python train.py --arch="dit" --model="class-conditioned image diffusion model" --dataset="photos of plants, animals and fungi (iNaturalist)" --train_examples=155796 --image_size=32 --horizontal_flip=true --conditioning="class" --objective="v" --cond_dim=192 --targets=["family"] --num_classes=181 --cond_dropout=0.1 --norm="layernorm" --activation="relu" --mlp_ratio=4 --head_dim=32 --fused_qkv=true --qk_norm=false --inner_norm=false --moe="expert_choice" --num_experts=64 --moe_every=2 --expert_mlp_ratio=0.25 --experts_per_token=2 --shared_expert=true --patch_size=[4, 4] --layers=8 --width=256 --positions="sincos" --optimizer="muon" --muon_scale="match_rms_adamw" --lr=0.0039 --momentum=0.95 --nesterov=true --orthogonalizer="newton_schulz_5" --adamw_lr_other_params=0.0011 --grad_clip=5.0 --steps=15200 --batch_size=128 --epochs=12.5 --lr_schedule="cosine" --final_lr_fraction=0.05 --warmup_steps=450 --weight_decay=0.06 --adamw_weight_decay_other_params=0
Rows from block 3 of a small class-conditioned image diffusion model, named by matrix and row number. Rows with one number within an expert belong to one neuron, the router's apart. Each number is 128 + 32 x the weight over its row's rms, rounded and kept within 0 to 255. All counts start at 0. Numbers have three digits each.
After each expert's rows are labels from the 100 images, of 14976 (inputs lightly noised), where the router gives the expert most weight on average: "responds to" is what is common among them. Only what is clearly more common there than usual is listed. The data: photos of plants, animals and fungi (iNaturalist).
# router: router (model.blocks.3.mlp.router.weight, 64x256, trained with AdamW), inputs 64-127
# up: expert up (model.blocks.3.mlp.up, 64x64x256), inputs 64-127
# down: expert down (model.blocks.3.mlp.down, 64x256x64, transposed), outputs 64-127

# expert 46
router.46:204180182120139159137152177145124173093116139138138152138099146125101202118094158103131110104102138051103116131095114112121173119066106117146116102115156170118148088069098054100065108102132130
up.0:173048157168178139207128157160135137064116160149127099165156135104123110176138118124117114153118159135135134143153130106098000128132127125164134130126157082117122139123114132137078125117153104
down.0:129121244157097185128131121121105115154138164128115154116075125154119112096062129103159085114150144155165172108141135080181018156150137116191121140095132097135126122143109126110088119096184133
up.1:175147136138169133015147142116095120130094114148113088119192101103119155175130106111063161133182123088135095122168102153165102093142145107199146126143173057186172096145120125126143138130093132
down.1:160170141111165132172123135129142137122095086131130161126097138188124194085165127135094095138114181155155139174130131126142054111129147143197158131127152179129129156118184118129203136146161140
up.2:208152133095166148084149102165140093118087155143133155106164112104149239129151115162096115118146184158132176178146164149085098183114106131070119132098101187146108120198130136167122121148135132
down.2:110142151085078153135123079139143149087108151141138166117111113197111224126157077129121102129133177157134150098121128128101166077099122126121140121146127076124134106192185155142126138176107110
up.3:105044094159146147115140096150152108170120145149118062124104099168141114130096193067139033120122123051153147056119087150167120119110125144123072124160178094149156129162072116141090139169145119
down.3:114152122164086121136115149124140157121105059136122093101207137044132153168011129112205153126143130053092153173112131028126181098101138129097127134149169144121134153083071133126142131147141110
up.4:097056160107113115096183103101121120105130140141137137119148145158118149149106162152139104135166141064094106128145126151146122122130142137104089148152112097119125103152077122130103187115133137
down.4:115128179139103145104129128136115160116157105126102034151132129115115197095110120136186182138136125072065105093120126029157080107158144140080109133154124050131136098101108133123140150151119126
responds to: phylum Chordata; class Aves; order Charadriiformes

# expert 18
router.18:140104109145097085096122165098094110166144162137064162106054142109083142065132140148094060102142131161141063147100115116106060144144078094064151140148193189084182161160123179134120100115158120
up.0:079151045136137104104077153117152055163115148166138115138202112105100124135080099119211102101174191148122069181134121180086094148085109129151087104115097160132130152135108121112186139160155098
down.0:134080212143135109133148162167145125081140139129170160158116122152103123178119129134186095120146155154101119132139155189077107097112107112097146128177112170128116077142059144145139151145166100
up.1:148082154142130109117150096123082139099136135151137085066108109152134177145108190174167137126154149119148166070126128114115141115092151123075112160124070058077092140180140114139143171107141120
down.1:084112101151088135092166131136153156141131120159122123200174140050113115159169107100142201123086108107097130130114142080137039119128130132103133108141105057094110124139089113138105111180134136
up.2:138166177125146128127138180104069127103094116172123158101110115061102151142134099169079115071108203116135171152166148121110090163152145073154190139150100152119112114114107128150155070138116136
down.2:155145154129136110126095144113124129097128121106136064156159166065105099126109161109194134129142119189121117140161112191102181091108127155117180103151132088126155133105117121103099138124140145
up.3:146169137129099144098105222124103111191125161163101127175120123131074166126145145139115138086122130167082050112106096108148074137118044168113170045166146119130158123140099130154180083200131101
down.3:180078134132114091184096173099097114104131102109140138164099130149089140101096119132178132162118089119065140131106131144136156116094106088174081132194132134114111089132122135104110106081113107
up.4:154131106083117156149106147136174134186104105123142147159165134094083088146204076051119143117151089171146093139131118100083200115146146137106094082117156121227153169180115112148079105102137128
down.4:049147078152118128108106137126114147042119138090158166131079143139127135201069149124115161157125134176120132125114136073176099118110109120141126139093116045099121100079150159108119113082166152
responds to: class Aves; phylum Chordata; order Passeriformes

# expert 62
router.62:117057124132114109078163133101102164116145121106122117177066134136122112134145161166147100167094156120124086143104133130098108141182131134108176125136080102119156105158126155173089055084179097
up.0:087058215149146125150117108169118071127149146123104095127066130117108126160158158088127099105109097105133172170105095117127188132108137110127098146056167092145149085131147130131169179150120121
down.0:042189145148092186102113161167127100163111132067165114204121131139132104068094117132125134151129100111105128148133146119160112117127139144118117106120098094125117108075129132118066129237108144
up.1:141125150126155113022099059090136099145111131122148098133122082126142045092090119137114114146124106134097160110136151089135194105100109136100128155125175073095110134065026125139075096135128146
down.1:080153152165247107176146158095134103187132158100114119168205127091169088122217135110156108115144139134080127134139130091130167135133134148102135127064109104092123150102085125130092131174106133
up.2:135244094114134159165124175139133140164138125114122068189137143127151100089068113139128172146170148109088116101143093067133199114114143130123132097098137157107145113160127111197093118100130083
down.2:108171153116154160060118073147152174142119148068120093133148123131133148078149126121129153123103104081066148090133146137155099143128140116119145136130121106128117134020049141111184122134142138
up.3:177150125146139143189171144123117127148133140177118093115112094156074166133137180161078105123172144142169096171149129049141106142122078172048037135127132154065138082160188125152108105118132124
down.3:169146006113063076087131162177136133117135107132120089096152138160130149139137170123177142127197116176144130118123149204061078120133131130180114113115088110155133168049048119114136150130163119
up.4:104179028135120130107114101059150114129119123134084180080122121090110047102131138078076134137231138161162119123125131051142086100115131124136186159150180147154137105149080131139112150125134118
down.4:079081175142169175149116105166145135076123085147147094075105124141131161124121123149084184102115163233135110135117126136116145145104125151159148110158172099134130140133170148159116160065104133
responds to: order Passeriformes

# expert 39
router.39:133119121134134109098133128162103063114167126118226094147115127120133112104099099151142099149159128161175118116139203131229156134112123115155123180156083133157158150082107172111161094126111123
up.0:124230082118150150111164130099090127140123127120111124081160193130121096117126108087129125113135153138084192117174108132055077120143195186120242140112120116112084118117175127119117130139125135
down.0:105093113100166152109144153126126148154140148082149101090061141096135121118133120114132143142108165142146159029138126183165150111150127141172115130156120104132164112122129122086128136116117111
up.1:177147115128119111108043162122123103088116117187148091108117102090162108159070104139122136158153122107166128099137149067162176141160094207125174127218127199105152112124174127117145097238119041
down.1:122143081141160081148082110100155147203127122181162129184127182170130163121166170148129143157171118193192148152143115210202054144122126160147174115101140150115127121192153121106098125103096173
up.2:107115080140132112102147114071112100105135129130168139140071115152166003184076132119170120148146141100078131121184108092159152122132139118091104145128112051132133100184159128141087133115134184
down.2:090055118117144126098161108092128121191135129150118135179106118090162178108060129075214131113106172087124115104147105248075193071107141140113068150111137103141155174127180148144118134101143135
up.3:097186086147122130138107095160107108154135171092143140052153105205157081184127140158011097091140139121089141068118107182124089132117179138154159101160156042089139168166108140111109020156121100
down.3:142058021147131133147197169099123154131134134145103144151107121099164093098175098106043127134132128182111098154140165191162072144137119097158089110160083062119130164088083104170149230139144104
up.4:149052067129145075116180130123127186133125139133152065157155121101149149145116154129119158119215127126118150120090131171105098136115104121135124107142099112115104155101126129138100129109147149
down.4:138113216103105138149109115093117165076126140073125106126158141151113188171034127099172112147126192041156095128176121120115098123152109081151112188095131114107131079086049085132116108085129121
responds to: class Insecta; phylum Arthropoda; order Lepidoptera

# expert 47
router.47:155167192155144154127150141149140138146135126120131192062130073106129171169127107083099108095139111099126152169087071122086135134143164104127099094146094124119120156089114090116082114128174069
up.0:114105134170074168075144170097109066100159101130133131127083134196102112093072168065037135140113053135066076134132101117113087124137123156127168118141085072135147160179101107143124120104105143
down.0:156180146132062168117167151120137111192114126132121091128128126204131159079081116128130105116107053143165103092143104147176130112092116120161093126139140023131123131160100152168148106175108100
up.1:205123166135170119199155149125150128137118151115165118080120119106101111116122088104115198121155177207092148166101104144094094121149126135115121177090121152117130122163077129137024131098138080
down.1:139121039132095044157105119126139149206108114133120108165172124146128105153112117119007133127095177190172140124124130208077227127142113124133097138116073192162129116123157135122161109042095136
up.2:082110103101113131159163130159136127168101139095121147152072161127151115133133096146170109150206123128158101169179157110173153111136143152161034112120150129114138104144120139114110126074128138
down.2:130126138132163075063133126119165158086110090157115160084113077172105095130167118109092172134104173113184148132118135143150174134122139125114181096079150087115118101119093122100089155007176127
up.3:121126109116120136090123125086127144090145160151142165167208119187145122144149152169135122124054190096089120104115131053119138114120108119167205125170145157091139093061157127098136121171152110
down.3:077053241115164113121134110156114100118102084169160077134148086124122138109150117119182109108152147148097142105137132184138055139114133116165071105131159074143139083121162150139121141155130158
up.4:081106134096140113107098133135148097105089123179145101186137131073110005164141139131164113125158089189112111187137098154055156157144144162101116097075123111155145097123120134070164131094102106
down.4:091126100104071128100124127182111158108124112119113148092131092170105128080146130132103189109109114137121128132138145083175136134126142105082110159103152160121132139110124104136108139032158141
responds to: phylum Chordata; class Aves

# expert 36
router.36:218203219114138135154131194175135175159109135123113167139109132129130207121095158091102095106064139084133138171113123110143213116115114137144106116142140174112136091100085127131139153161140102
up.0:105066049139130131092165164144121118115180153147104109134076083113079087076184139109144104146129205121139158089144175115110128130143122126142157150176169140117129113184146156127145175138147133
down.0:133255186079144132117128119119140120152141105111094097156135103149138137142148080138174122139113178150161106027120126172171083107155118127166124135110089119117126142177137114133073080117149124
up.1:092036130141077145133162101139123119119101125160139101089185099170158154102128171178044147119105131140185065077138096176061119153138124087120156139144130095110145136152078164142185047104132149
down.1:150205089136120123118097152170122152185115141130157133110093127114103156109132144108093140130126108033132135060106124124091103146142137124159148124104141020123122101165214084130128149102114135
up.2:174098124130149082157135112143182128124095157145135155150202144136108111094101175156154130136140128066162129105146154194147131167114155135189128130094140187084119129090114138139121193168130098
down.2:159154205110165136176135081129096086096130135141122125152133114161118190177096112133205154146124136095128149145130123171101123154162135132137105141156146180115119108125076123153062094084156129
up.3:093129074099099117103172172173109124125103146089135176102164137120087071126120151116193114155238091148112168099164103190138130117104112094128143154157122215123127115120180146131126096134115130
down.3:137136170081096132107116180099136103139085103129137154126180120066126070090138149109154094121198091113096096142164130106121042172156118141116139137144137241123117168105138125131115095133161113
up.4:121117114144137087157144116176091147129140146143132144164067128144076056130141084141088098141126149105129216146114126052105084128124110103121144156159118146184130121195208134132146095180117134
down.4:084077084109130130083096151114137127097136103163132153171133130142119154176126141113115095152175062000142152117129137109143097140129126128118139129105113072159129177166126171126157128159124128
responds to: class Aves; phylum Chordata; order Accipitriformes; family: Accipitridae

# expert 57
router.57:190164202156105117087082125111162177063090161131141071133107119118091104091130154114076119130078135097100115127127109108143156145097084120161107106127093153111101065098135106130066126116116139
up.0:144131141151131156146111131203142172100115137147109081089157114105116011126140092167165123111099164081137168078151127119104111087137147110188126101147116114069136128081161159119071137133130096
down.0:167083103131153125180127099115112132109129166156132092115130133191137148069153123129122131128129125114135131158143126060156028109116125120168113128072076063129123084136089129136158118127123130
up.1:126093106177063074066124134105149113175050154123113121104152132117132171154111182067082112113192095244154115190116104099161127130139144113098134131116147071148078127099189127137035140143125142
down.1:086152084123124205135141132110147145148160180123132083135153136093126091096099171119140083136156107194215140122151143087102049130141142126140095126129148139129120130161131169123111127110113129
up.2:091042115148123112118115113195104134128095151149127089141144140140147110214090141129141139128146133106107156097116136124181103134094118107118109133103123120116121101136128121074178134104111167
down.2:120137148170152126114140122060164109133119133095127119151156139156137101155146116138158121131104030080125108076150141138190171150145137116114148138118150149139125200084079108117123124131130115
up.3:200075154155210117087121144117159126081076106152133105139091143124119083116174083087138154117121196096192131183122077151063135146131111147124126146141128135111148137149149165131100151121163109
down.3:129161223100158103180131130168121163108096172126114074093107120168132152102113173119185103131172135161147098119142143058220064083142147126161116129161129068127119078171109139132172139118163117
up.4:099203016129120120128098154184094124142110123155096188125145130120163168086134220156082125178085136068157122134138131082105143095126179103164138120144147146080120150045200131089163093124128148
down.4:094031160081137169089124141151100099125099150106140123133230127156114177122057172121068078138130131169157138188132124086190210160125138138138106125177161042134133091122155144132122124170137136
responds to: phylum Arthropoda

# expert 29
router.29:124107153176123124151132095120115099080142163124121143104077146103159163140174079135111124135126146145122121179109158085061064152123093163093140135137110113143143110191106140115144159085176117
up.0:116117097114142120053124142102159169140097113153125097114142120122085151117151098154200160121195178137123105142157137146111116101138139131154173088090175116021155128183183142126157090130126153
down.0:159066130094108161108134122122135161112136090101119128123107138136134093168143121116141138127166122037141104155123139153088131118062120096138098100066108126097131104167117155151159109128099113
up.1:109093195126108197194089135175133162152104119162122122174164117131163128145060141154118110142120073112130112156145123102158131116085115103227087091158075089089140161195159142134118145146130128
down.1:114167186121191137071096155103125109139106120134128122157156135161106113146181109119134127122165157144165138121115121110096072081116138143189118149128147095150094113137133150166174082143133112
up.2:108123116152119082099171144140103151103131130120138149202152123105167119139141087099214189123188168133124082055162103137109195102157115154187125141105146087134184108084098121101133151044110166
down.2:164126227117119108157101134125113112177143116106136185183134098189124188045147129169130107143154131068118118158105133139146199125100133060079072143101134136109101085087092128110205146112153110
up.3:139127050130134170145085162152135152103130108119104159136096111118163127166165151177126101164146108131114081127105142136121120125116108111059127100113199173172142112168077129134158109124128145
down.3:087090136134146149127112120113144072129130095112124093152126171078176151081135150174176207115129146073118097145151117115170151047105123135079110146120123148099125099184125110110108122079137114
up.4:085077122134113166118104138137128136109084147115125143102172127147103179164095148130142125116132146173103158113184093154099106052121171122123096090084092115141111131121160146129138094120110111
down.4:172168122104124132147130140122116086149127048160113149161086148118137170100124101071136135107131188181125105088141094070116142163106112133165143124137102155127166110064142147161074095123112136
responds to: class Aves; phylum Chordata; order Passeriformes

# expert 1
router.1:108129136098115119123193141127110143118143136157141089119164116196116074132134171135121124081174117112124162093111205101123150071169097170178113123143158121100143172124162155081128090110083152
up.0:095182139123134093034153128112127198108114150094186129155114139162132101081188168184084101130120168148129128176189125059127152137129156125111200105089136147124117085128050131143147136117126139
down.0:118118069105138111134133150081137109163125131164104102138219128118097154138077106144046095090121080114164156057102117151109009172107143096119148101121189145108138154156086091086133125179120142
up.1:063158070129123133127125124147093172169126153099157183145132124069148151080127162162102112134167164158093116087145116173093040155080118083146110110082135099134128154141058133144172218141131096
down.1:141121111147132180100075095127105110176137127145141169111136148148113177197181163134082109140113108192162208187120108205149134139140108149174132115142131120093111159074148125139099109200150141
up.2:115110099112146136166140161142105163110111143144139139110150128156124138164128107104120132163079170082183153115111140200093133107115124180090089154078106144071164142087182121155150184141161129
down.2:117224111156146099116128149139104123112128154119108175103184120075140182158109128162129107078083112122112051093150118100112113146109117124108145148115162090107129159093146145115111122200145122
up.3:151098108140135152178124098140118167124090150151115142113131071092139180087135147098169125045129100114106099112125112046156150128115153133060086127091146186132169086153086141120190159099098151
down.3:137204200144126129082110099133085144105115105166150144118149152157088173193107116107191143140126189122128115145089119101116139114155132126143097134080137122145119155108081143135139110136163086
up.4:109141153145149103133093132102161109063136141174170094152106103045117102150063132103096114159104114184163108145122159121115178146108160098158129130162160148153149116090144129124131149180144141
down.4:065164055098142157160142159113127143109136133134137111127132165091110140160137132133042125128113121169136168150114125192136095150144112106127114118168175244127117087192042140165091121110157112
responds to: phylum Tracheophyta; kingdom Plantae; class Magnoliopsida

# expert 54
router.54:164070108132126124149174112144126152119105113077128132139132128097122119203173147158090157144153157147153155130113156129110141133084138175093091109106142099125166085085079114135108091108138102
up.0:142049091131117120125106203126150104165136112189142181105128136186131076130126157127157031118122055111116168108112116217141070133148124132079124073128125079146135152210123156079097130180127139
down.0:225196136124117153128128099138139090057104051100114158170138104081141121086103128139133079144154066139111073141127138114095127076073112131115109145194180097127113115153136152142067116164109113
up.1:132223090146140128068148147127127153161127094133152134142097124179110137158110094153116131131131138099061101074141109149074056146137126137098147107072129127116146094100050137126101084106099114
down.1:113020092117163111194147082114112164182139144142138197130119122079133113172056076138162073142101087071148101109133134080143065162117129136127157125144112120127125139150062122119075091167160127
up.2:069044029148140121173129220153107121080147101128129158142110110169127099097136080113204145131179097126107080147109149090182167135154128107068134164117106175133119111180133132051129097148115163
down.2:077141138134173125066139103142179030107122120148116075130118126159117095062121116115083166143136088165183086136116142087140089084123138126088076106141120150128109066091128173123162117233118137
up.3:116068157091135099172111194143159126112158154136137055113079189123113125199109130143072132152110082115122088103113099143136069114111115138142148101128172081114147124126132157120150135196108123
down.3:132108135129126140142143093130129136172143123148160094103160111110121122050132107108087175142128059189117112117113127102076101108101127116181103114179150117117109181132113150175097078129131128
up.4:088078100149109090199144138152132139093143134145130087127090145081100096173079102124124152109162130184101136093110113110144175141093101128156081118105186188150144094081132107086148116142106154
down.4:152087119095168121158122142111142107125116164128133068126099135147134125090116106125086135119199132217138096151129117226063190155147121129125107140142122232119129200106106133145141139108126123
responds to: order Lepidoptera

# expert 17
router.17:188111096105128104156120076115126080224152145128121076083131126182112153147124118170123174125094120094097169158111154188110191130126140101079088112079101134140153125081036139133122154149158135
up.0:118085100128138100115144174105117087066133130130144140116116178114151166125145127091065071083114121170171130050131143160165181108143147173100157191127141168169115106069129134086150096135111133
down.0:187175141123100155138136150065132133074135125117089153155165129108137116176072137133085174130070110093137084154141118098096105115122132126145159114141092088157107141203151128114088086155155134
up.1:110094177124121086003124099104114106194145137143154179074123104181142137082137149136046150132199178104119117108133132134153158098115117098090196156175147188120137109213075107152169125133122161
down.1:150180196110157103115128140094123111131125155122150214178146143047126146184118117112102061127130125113143146088128120106131066104148113105154166123118090166145135152206162119138148125145123105
up.2:152156153099101138146154136147126134146139131109104073170129137083121108180168105190111115132107184153142100161134143023101138134125135092194148149145149117115155132153055151097120097079139141
down.2:143108019140121095125148181157111155221123142151112174178174125114118078140111108149165107131127129096086105128156137082091150131109100135119194128107148176122104111110144102133175136177150164
up.3:142203188087111134058188116111106165144105105112136142133153137147113152099163117135064115106112156138143156181138092206086014117145131145113218121139088135099094137199113123136077086133133168
down.3:080086054135161138173153122116140170169133104119101054096108139105127130145104139135153118142150138198095140154137118162160198148144160122150105136137160191122114104148098131126133089110085123
up.4:099191152129154051060164148088107142040120123140107142122124144115142101107120188168116101138149175054108090138149100052137155113128136163137187141153144134111163103161190124119094092092114129
down.4:085212135127146192103134040137123082044121120140145082137149130106121140081151147116175199118128134126122088075115133081103104115119140120135131123119135178139134156101147141112123111131169130
responds to: class Aves

# expert 14
router.14:088103110105105138115162149142125133056103068188105179127195120128114098143181087131119113159179161200140073133148115133113142084168118109192127089109087148120164086162160115105146073059112124
up.0:086096138131126099164178133122158155170116121185160094075155120172121098111170116165072096120160124090149078116116118160134134109148109151139050071125129098012116082148175131100139156090148124
down.0:195116082158065111087120099130145147140132177104114082084108121178127188153167117142063146125092115121164169144153136188156072121147101135101113136040095157161131131104114107115154132121110137
up.1:090183155143139094098123034105127164103091130111122149121156142204109090122040139159169125133120172152135144089105102159127184117126130118171166125049109052127118155141180145217119137117125110
down.1:096186141104099080089133152121127205111135142088150125151124150081114153197205091122077167110108135113138097079113126210074094089096135132089106125080111222150150120162161128093110122095119118
up.2:092203128101128072133120088082087104154099125169089255146144122101118143164186109133164104105190131121155191160136134072150170129118151133082112116119149149119122094118025135194162161132133118
down.2:121225113113142103139140129124136178122113099107166083147130119113129188162094111112088159127113193053098127151124122116202035157129123125114107133161193059146121153191147136088200135103101122
up.3:119043107083116097090117174114150119060147140175129161132160113080131161146166182147074088151138086147089093122155189123118124166116119108069109106098138095083105118154095116138217136164131125
down.3:168154100129147192131110081126113090118129185076146122111133166154086138124120093143156145142103141177113116142123133173099135099116140096089108146120117099125099138107118125089084142080155109
up.4:206127208178146200171147145153112146115130155137112161117092137128115178212105145140095102140093105147147090137093130157123113130088114086110147113169120211099115116188216118156139067125129156
down.4:105151035109206075169132151159130124209139176125146098153182123097133094138157131152130068134124139137135136058122145102078099158113145132138102075149146158124132120138090119137117142168148110
responds to: phylum Chordata; class Aves; order Passeriformes

# expert 0
router.0:125110137134148168105177122111146086141165176138152129097125139093148110194085078105168064119199116130083142131170167168150075118179133168199145125163129149135147091130152183135117094107169110
up.0:178164129116138118050159174119142126154135139144195135180146137124119171101120177102089107123056111069098150132151172102159181159126100154087182183177096138191143141154120127124154152094137108
down.0:071178074107117129079147101154081117115126122146200191137124137103099117084185120160066124119140082122107135077144139161216032131111137135194145099120094171125126107119134118110176108105138110
up.1:104113154121134142148165149162079167153132137133126135095167185122109180162130083114092138138175136082119140187111106127157115144100213152115105072113141162118065078091188114084109021116122142
down.1:096118172155156118111123113191092116194126116111131056125100091105106120117164136111167099123174107147149136061132118131098188180110153125113150117157107066110126069092113131142112159151151139
up.2:133166149119130125145255139121112079108120163130139134165094129097238168159143095092142119054161130114158120118097100130143105122083170159158051153145084150078079130162061118112145110180100149
down.2:123113140133129125145000114148095125090127114135137179114135152139237096155132136115131161184103112154108137103159111130058172144094159116098142146136162146182189131134114139110132159096125149
up.3:134137115120133115091147058117117117124125116153134102150131180174156043066173106147113122140088164097135121128185098116096223077129170130157144118132137162125091114157102133116042181174126156
down.3:041114011102100104072143143153106169162122123124108151127153141106127114149078123129194120112108193237085182197117118186174123127112121150131153146126091058115121161124192153114146131131154125
up.4:178041145124151081098195127162125170035132114158125117075135214092078093213134111158116174154130080131160133159153146130122118155129136133158111107136159077129149096157096132067090134167147154
down.4:045150130130139075082133133121139162114136128138124110115132141154125120138176099143071123165097106188141124095120155147102119134105067134166168132145136148091092183131144095102090102230157116
responds to: class Aves; order Passeriformes

# expert 38
router.38:206201155115113162153136097037167165138147121177128111130124164113145172107138133109071076134090110106117122127141093084113152117135131164143128083106177159140150093041093109177091124176141104
up.0:186125141120127144170085112176167121112146110110114117095132073124172135079096085178237132133070193121117123082109135156122238107142099112147055164099160138165132104061182126120152126143139172
down.0:108097234125107161139135114133133126191118115088160128144142178047140152147122087104145159118136110069131104133120129000125138122121134132138175139149145122143114139150096122148123138148120136
up.1:151085099111168097187080144137137149110114158171105164093156108136124100098127167100123101156166181123109157115128130068187089135142105104155139077132112166140132112162178143159043153137151151
down.1:128073240158132149152114070123105165142129135134145065103110132126126118156084144124178173136068199088160151140118130113128027105141132128130113125101099121125131162109073144130127147110173145
up.2:188171096141129188151110176157177163150158143164124177140177142121116151140118211140056118174142150119136191129136155145115183109143122134155116113155145148122144133016172138152139092164135107
down.2:116130228158130101155131113163119185116104081157152129107143114152146150161100103144119179131075146138126161091124149167089118119090140123149126144123169141111124148184194151135085098163094141
up.3:106107080134103200197081163139093174140113141103143134120139178105126100137162157107119141135123135172100140093128132124124177103110133154134148089255130127172106158121158146108233132167102086
down.3:085121090112091171120093153111117140100116168117146154195175100136125095047188112123108153120106148110067133122118117129149103114123136134145086121106108128144103115159147121092095090142139135
up.4:182158126108123142100073131134134154116117111072144132134132145010161126156103155123181096114141055145156140132126141168117120130107128099128094142132142087139118098067142137044178174110107138
down.4:123195214140127112157120147133121106116144144095150135147151101159095136098109093136179149111087150098119160171129126123145114151142150135131113081116149181127132115085167093071092137155149108
responds to: class Aves; phylum Chordata; order Anseriformes; family: Anatidae

# expert 49
router.49:133101165125143110103102093121146118071153133128066181151167107117096096196115105178186147149190127139148131113137112114142117105105151089155108068164095079132108163131157162128149096066170075
up.0:110176149106132106096015148127079136097118133130150119142139141089153158123093150191148155131136135129089157095107137050092091130150127091095108128102124118199094093159131123154108110086133202
down.0:104143111119123114089255159102091113097126133165095149130107116115154116109092123097111120129117123124136144090160140108145175100140140130165101090169122082100157121128144114135080126111138169
up.1:146182135117136114132103120128095124161125126105154143170142096133049124171183101091193145129173086142200139095165147152117085114096086095169071150172111122113093084167154134139141081131115148
down.1:125146149129164097126101133116135130061123127095127145177141110173112134131157138132089092159203080116138175121161180106169112130088114223148133094147121167163200167146189116109092127137110123
up.2:132046167136116128150092150125163155129128115139170118134182108171154094099085153133100072147104162152150128087134222162165126155091137128106170182167062171137085113135176144126137081221141218
down.2:121197061121156146122162108160095099174138122101136109104161161047198097108113099154114113121093154143182102112122135084157132159125141129146175164107095144142168167081094119150179144137152182
up.3:146103085115125096109105099150093129061149149167110113168096142165106133035209110216051135127095110083095152117129145139148175144090143067113144080124162154146104092108117147168114145151123130
down.3:161131099126110179079120099110130098180140130138155131150142139072120150239148120150050093113023079123116093159130126185152094134125114111069111154088122121110132107109094120146130099106172129
up.4:135161085140120106170162151149132145141121169130138127175026147070192079104137121110109120070128104159089135145131113062138114120139105143100143093146113166090174071098112125155042085150137152
down.4:133145089127129182066134135215108136146132122069102088066095100154156155075131122072068123114177137255115160121135130082110225107107112131097123068118097104111138125124089156164161142140111114
responds to: class Aves; phylum Chordata; order Passeriformes

# expert 42
router.42:135120123107117132101117164082147129102154160166119059168103146119106073126157109154117141158088112096198109081202144110139101145138123137141155145117120197141099077126121120157171202108156149
up.0:068180023126123142157137142196108125152132128093139161137188123130137126140095087137045137139174200086045128157123091084138147109106135149129137131113116089106129163177103129109147071143115154
down.0:133116194159161080172122151098149101084141112137130127109140135128126138127168118130099159135099143147016136137123117127156114162128123116158153142172131254132132136060065124127174104165125138
up.1:090073142113143155151115124143099134174127128094124105172088121160142139083117083151125134131152053150028161126127129093153162120114158156163169104163168124130143123173127114137071065094134121
down.1:143110078171113085103129134119096159154159133101112132099093111134130138163190077144087121148133098078087111150101137102150124160147132129124119127186097180117129085086119113140184140170135123
up.2:098147166163145121162152121137109137191126117129131137130152135118108191154025111107196127159241156142121101146153115155215076121138131167068092137106157188090145101113073125095128171127133123
down.2:108172112148122102151103142133138136211144117107112147123081131067110136167214126108042108136073124129035120106126121194168129183144130133104140121162066119126149127161178121092084091087136126
up.3:160184096132109100095131169173137153060120107153181146135181175155110117114153088184128149121095140062181113103147081106125086081140129064170084115095135131135150130111143107148125112094098147
down.3:087161111148137149090125117113131116144128119138127047158127143117136097139057125143141064143124140128214144076131141123087142126112115143079164107082146109122106144190113123102012088156096110
up.4:194170067115131144125131163155121106091132100153121130137189148174141154061141137177152135124106161141124138153117116135097030097135171118134096128083098147117182101069111127146124090158119156
down.4:078120141161131167157113093159117144134129129157102116106150125140119060138101107119162113139139183093161120065131139102079163129137152168182115142138113103127096139132111134099075117150125133
responds to: phylum Arthropoda; class Insecta; order Hymenoptera; family: Apidae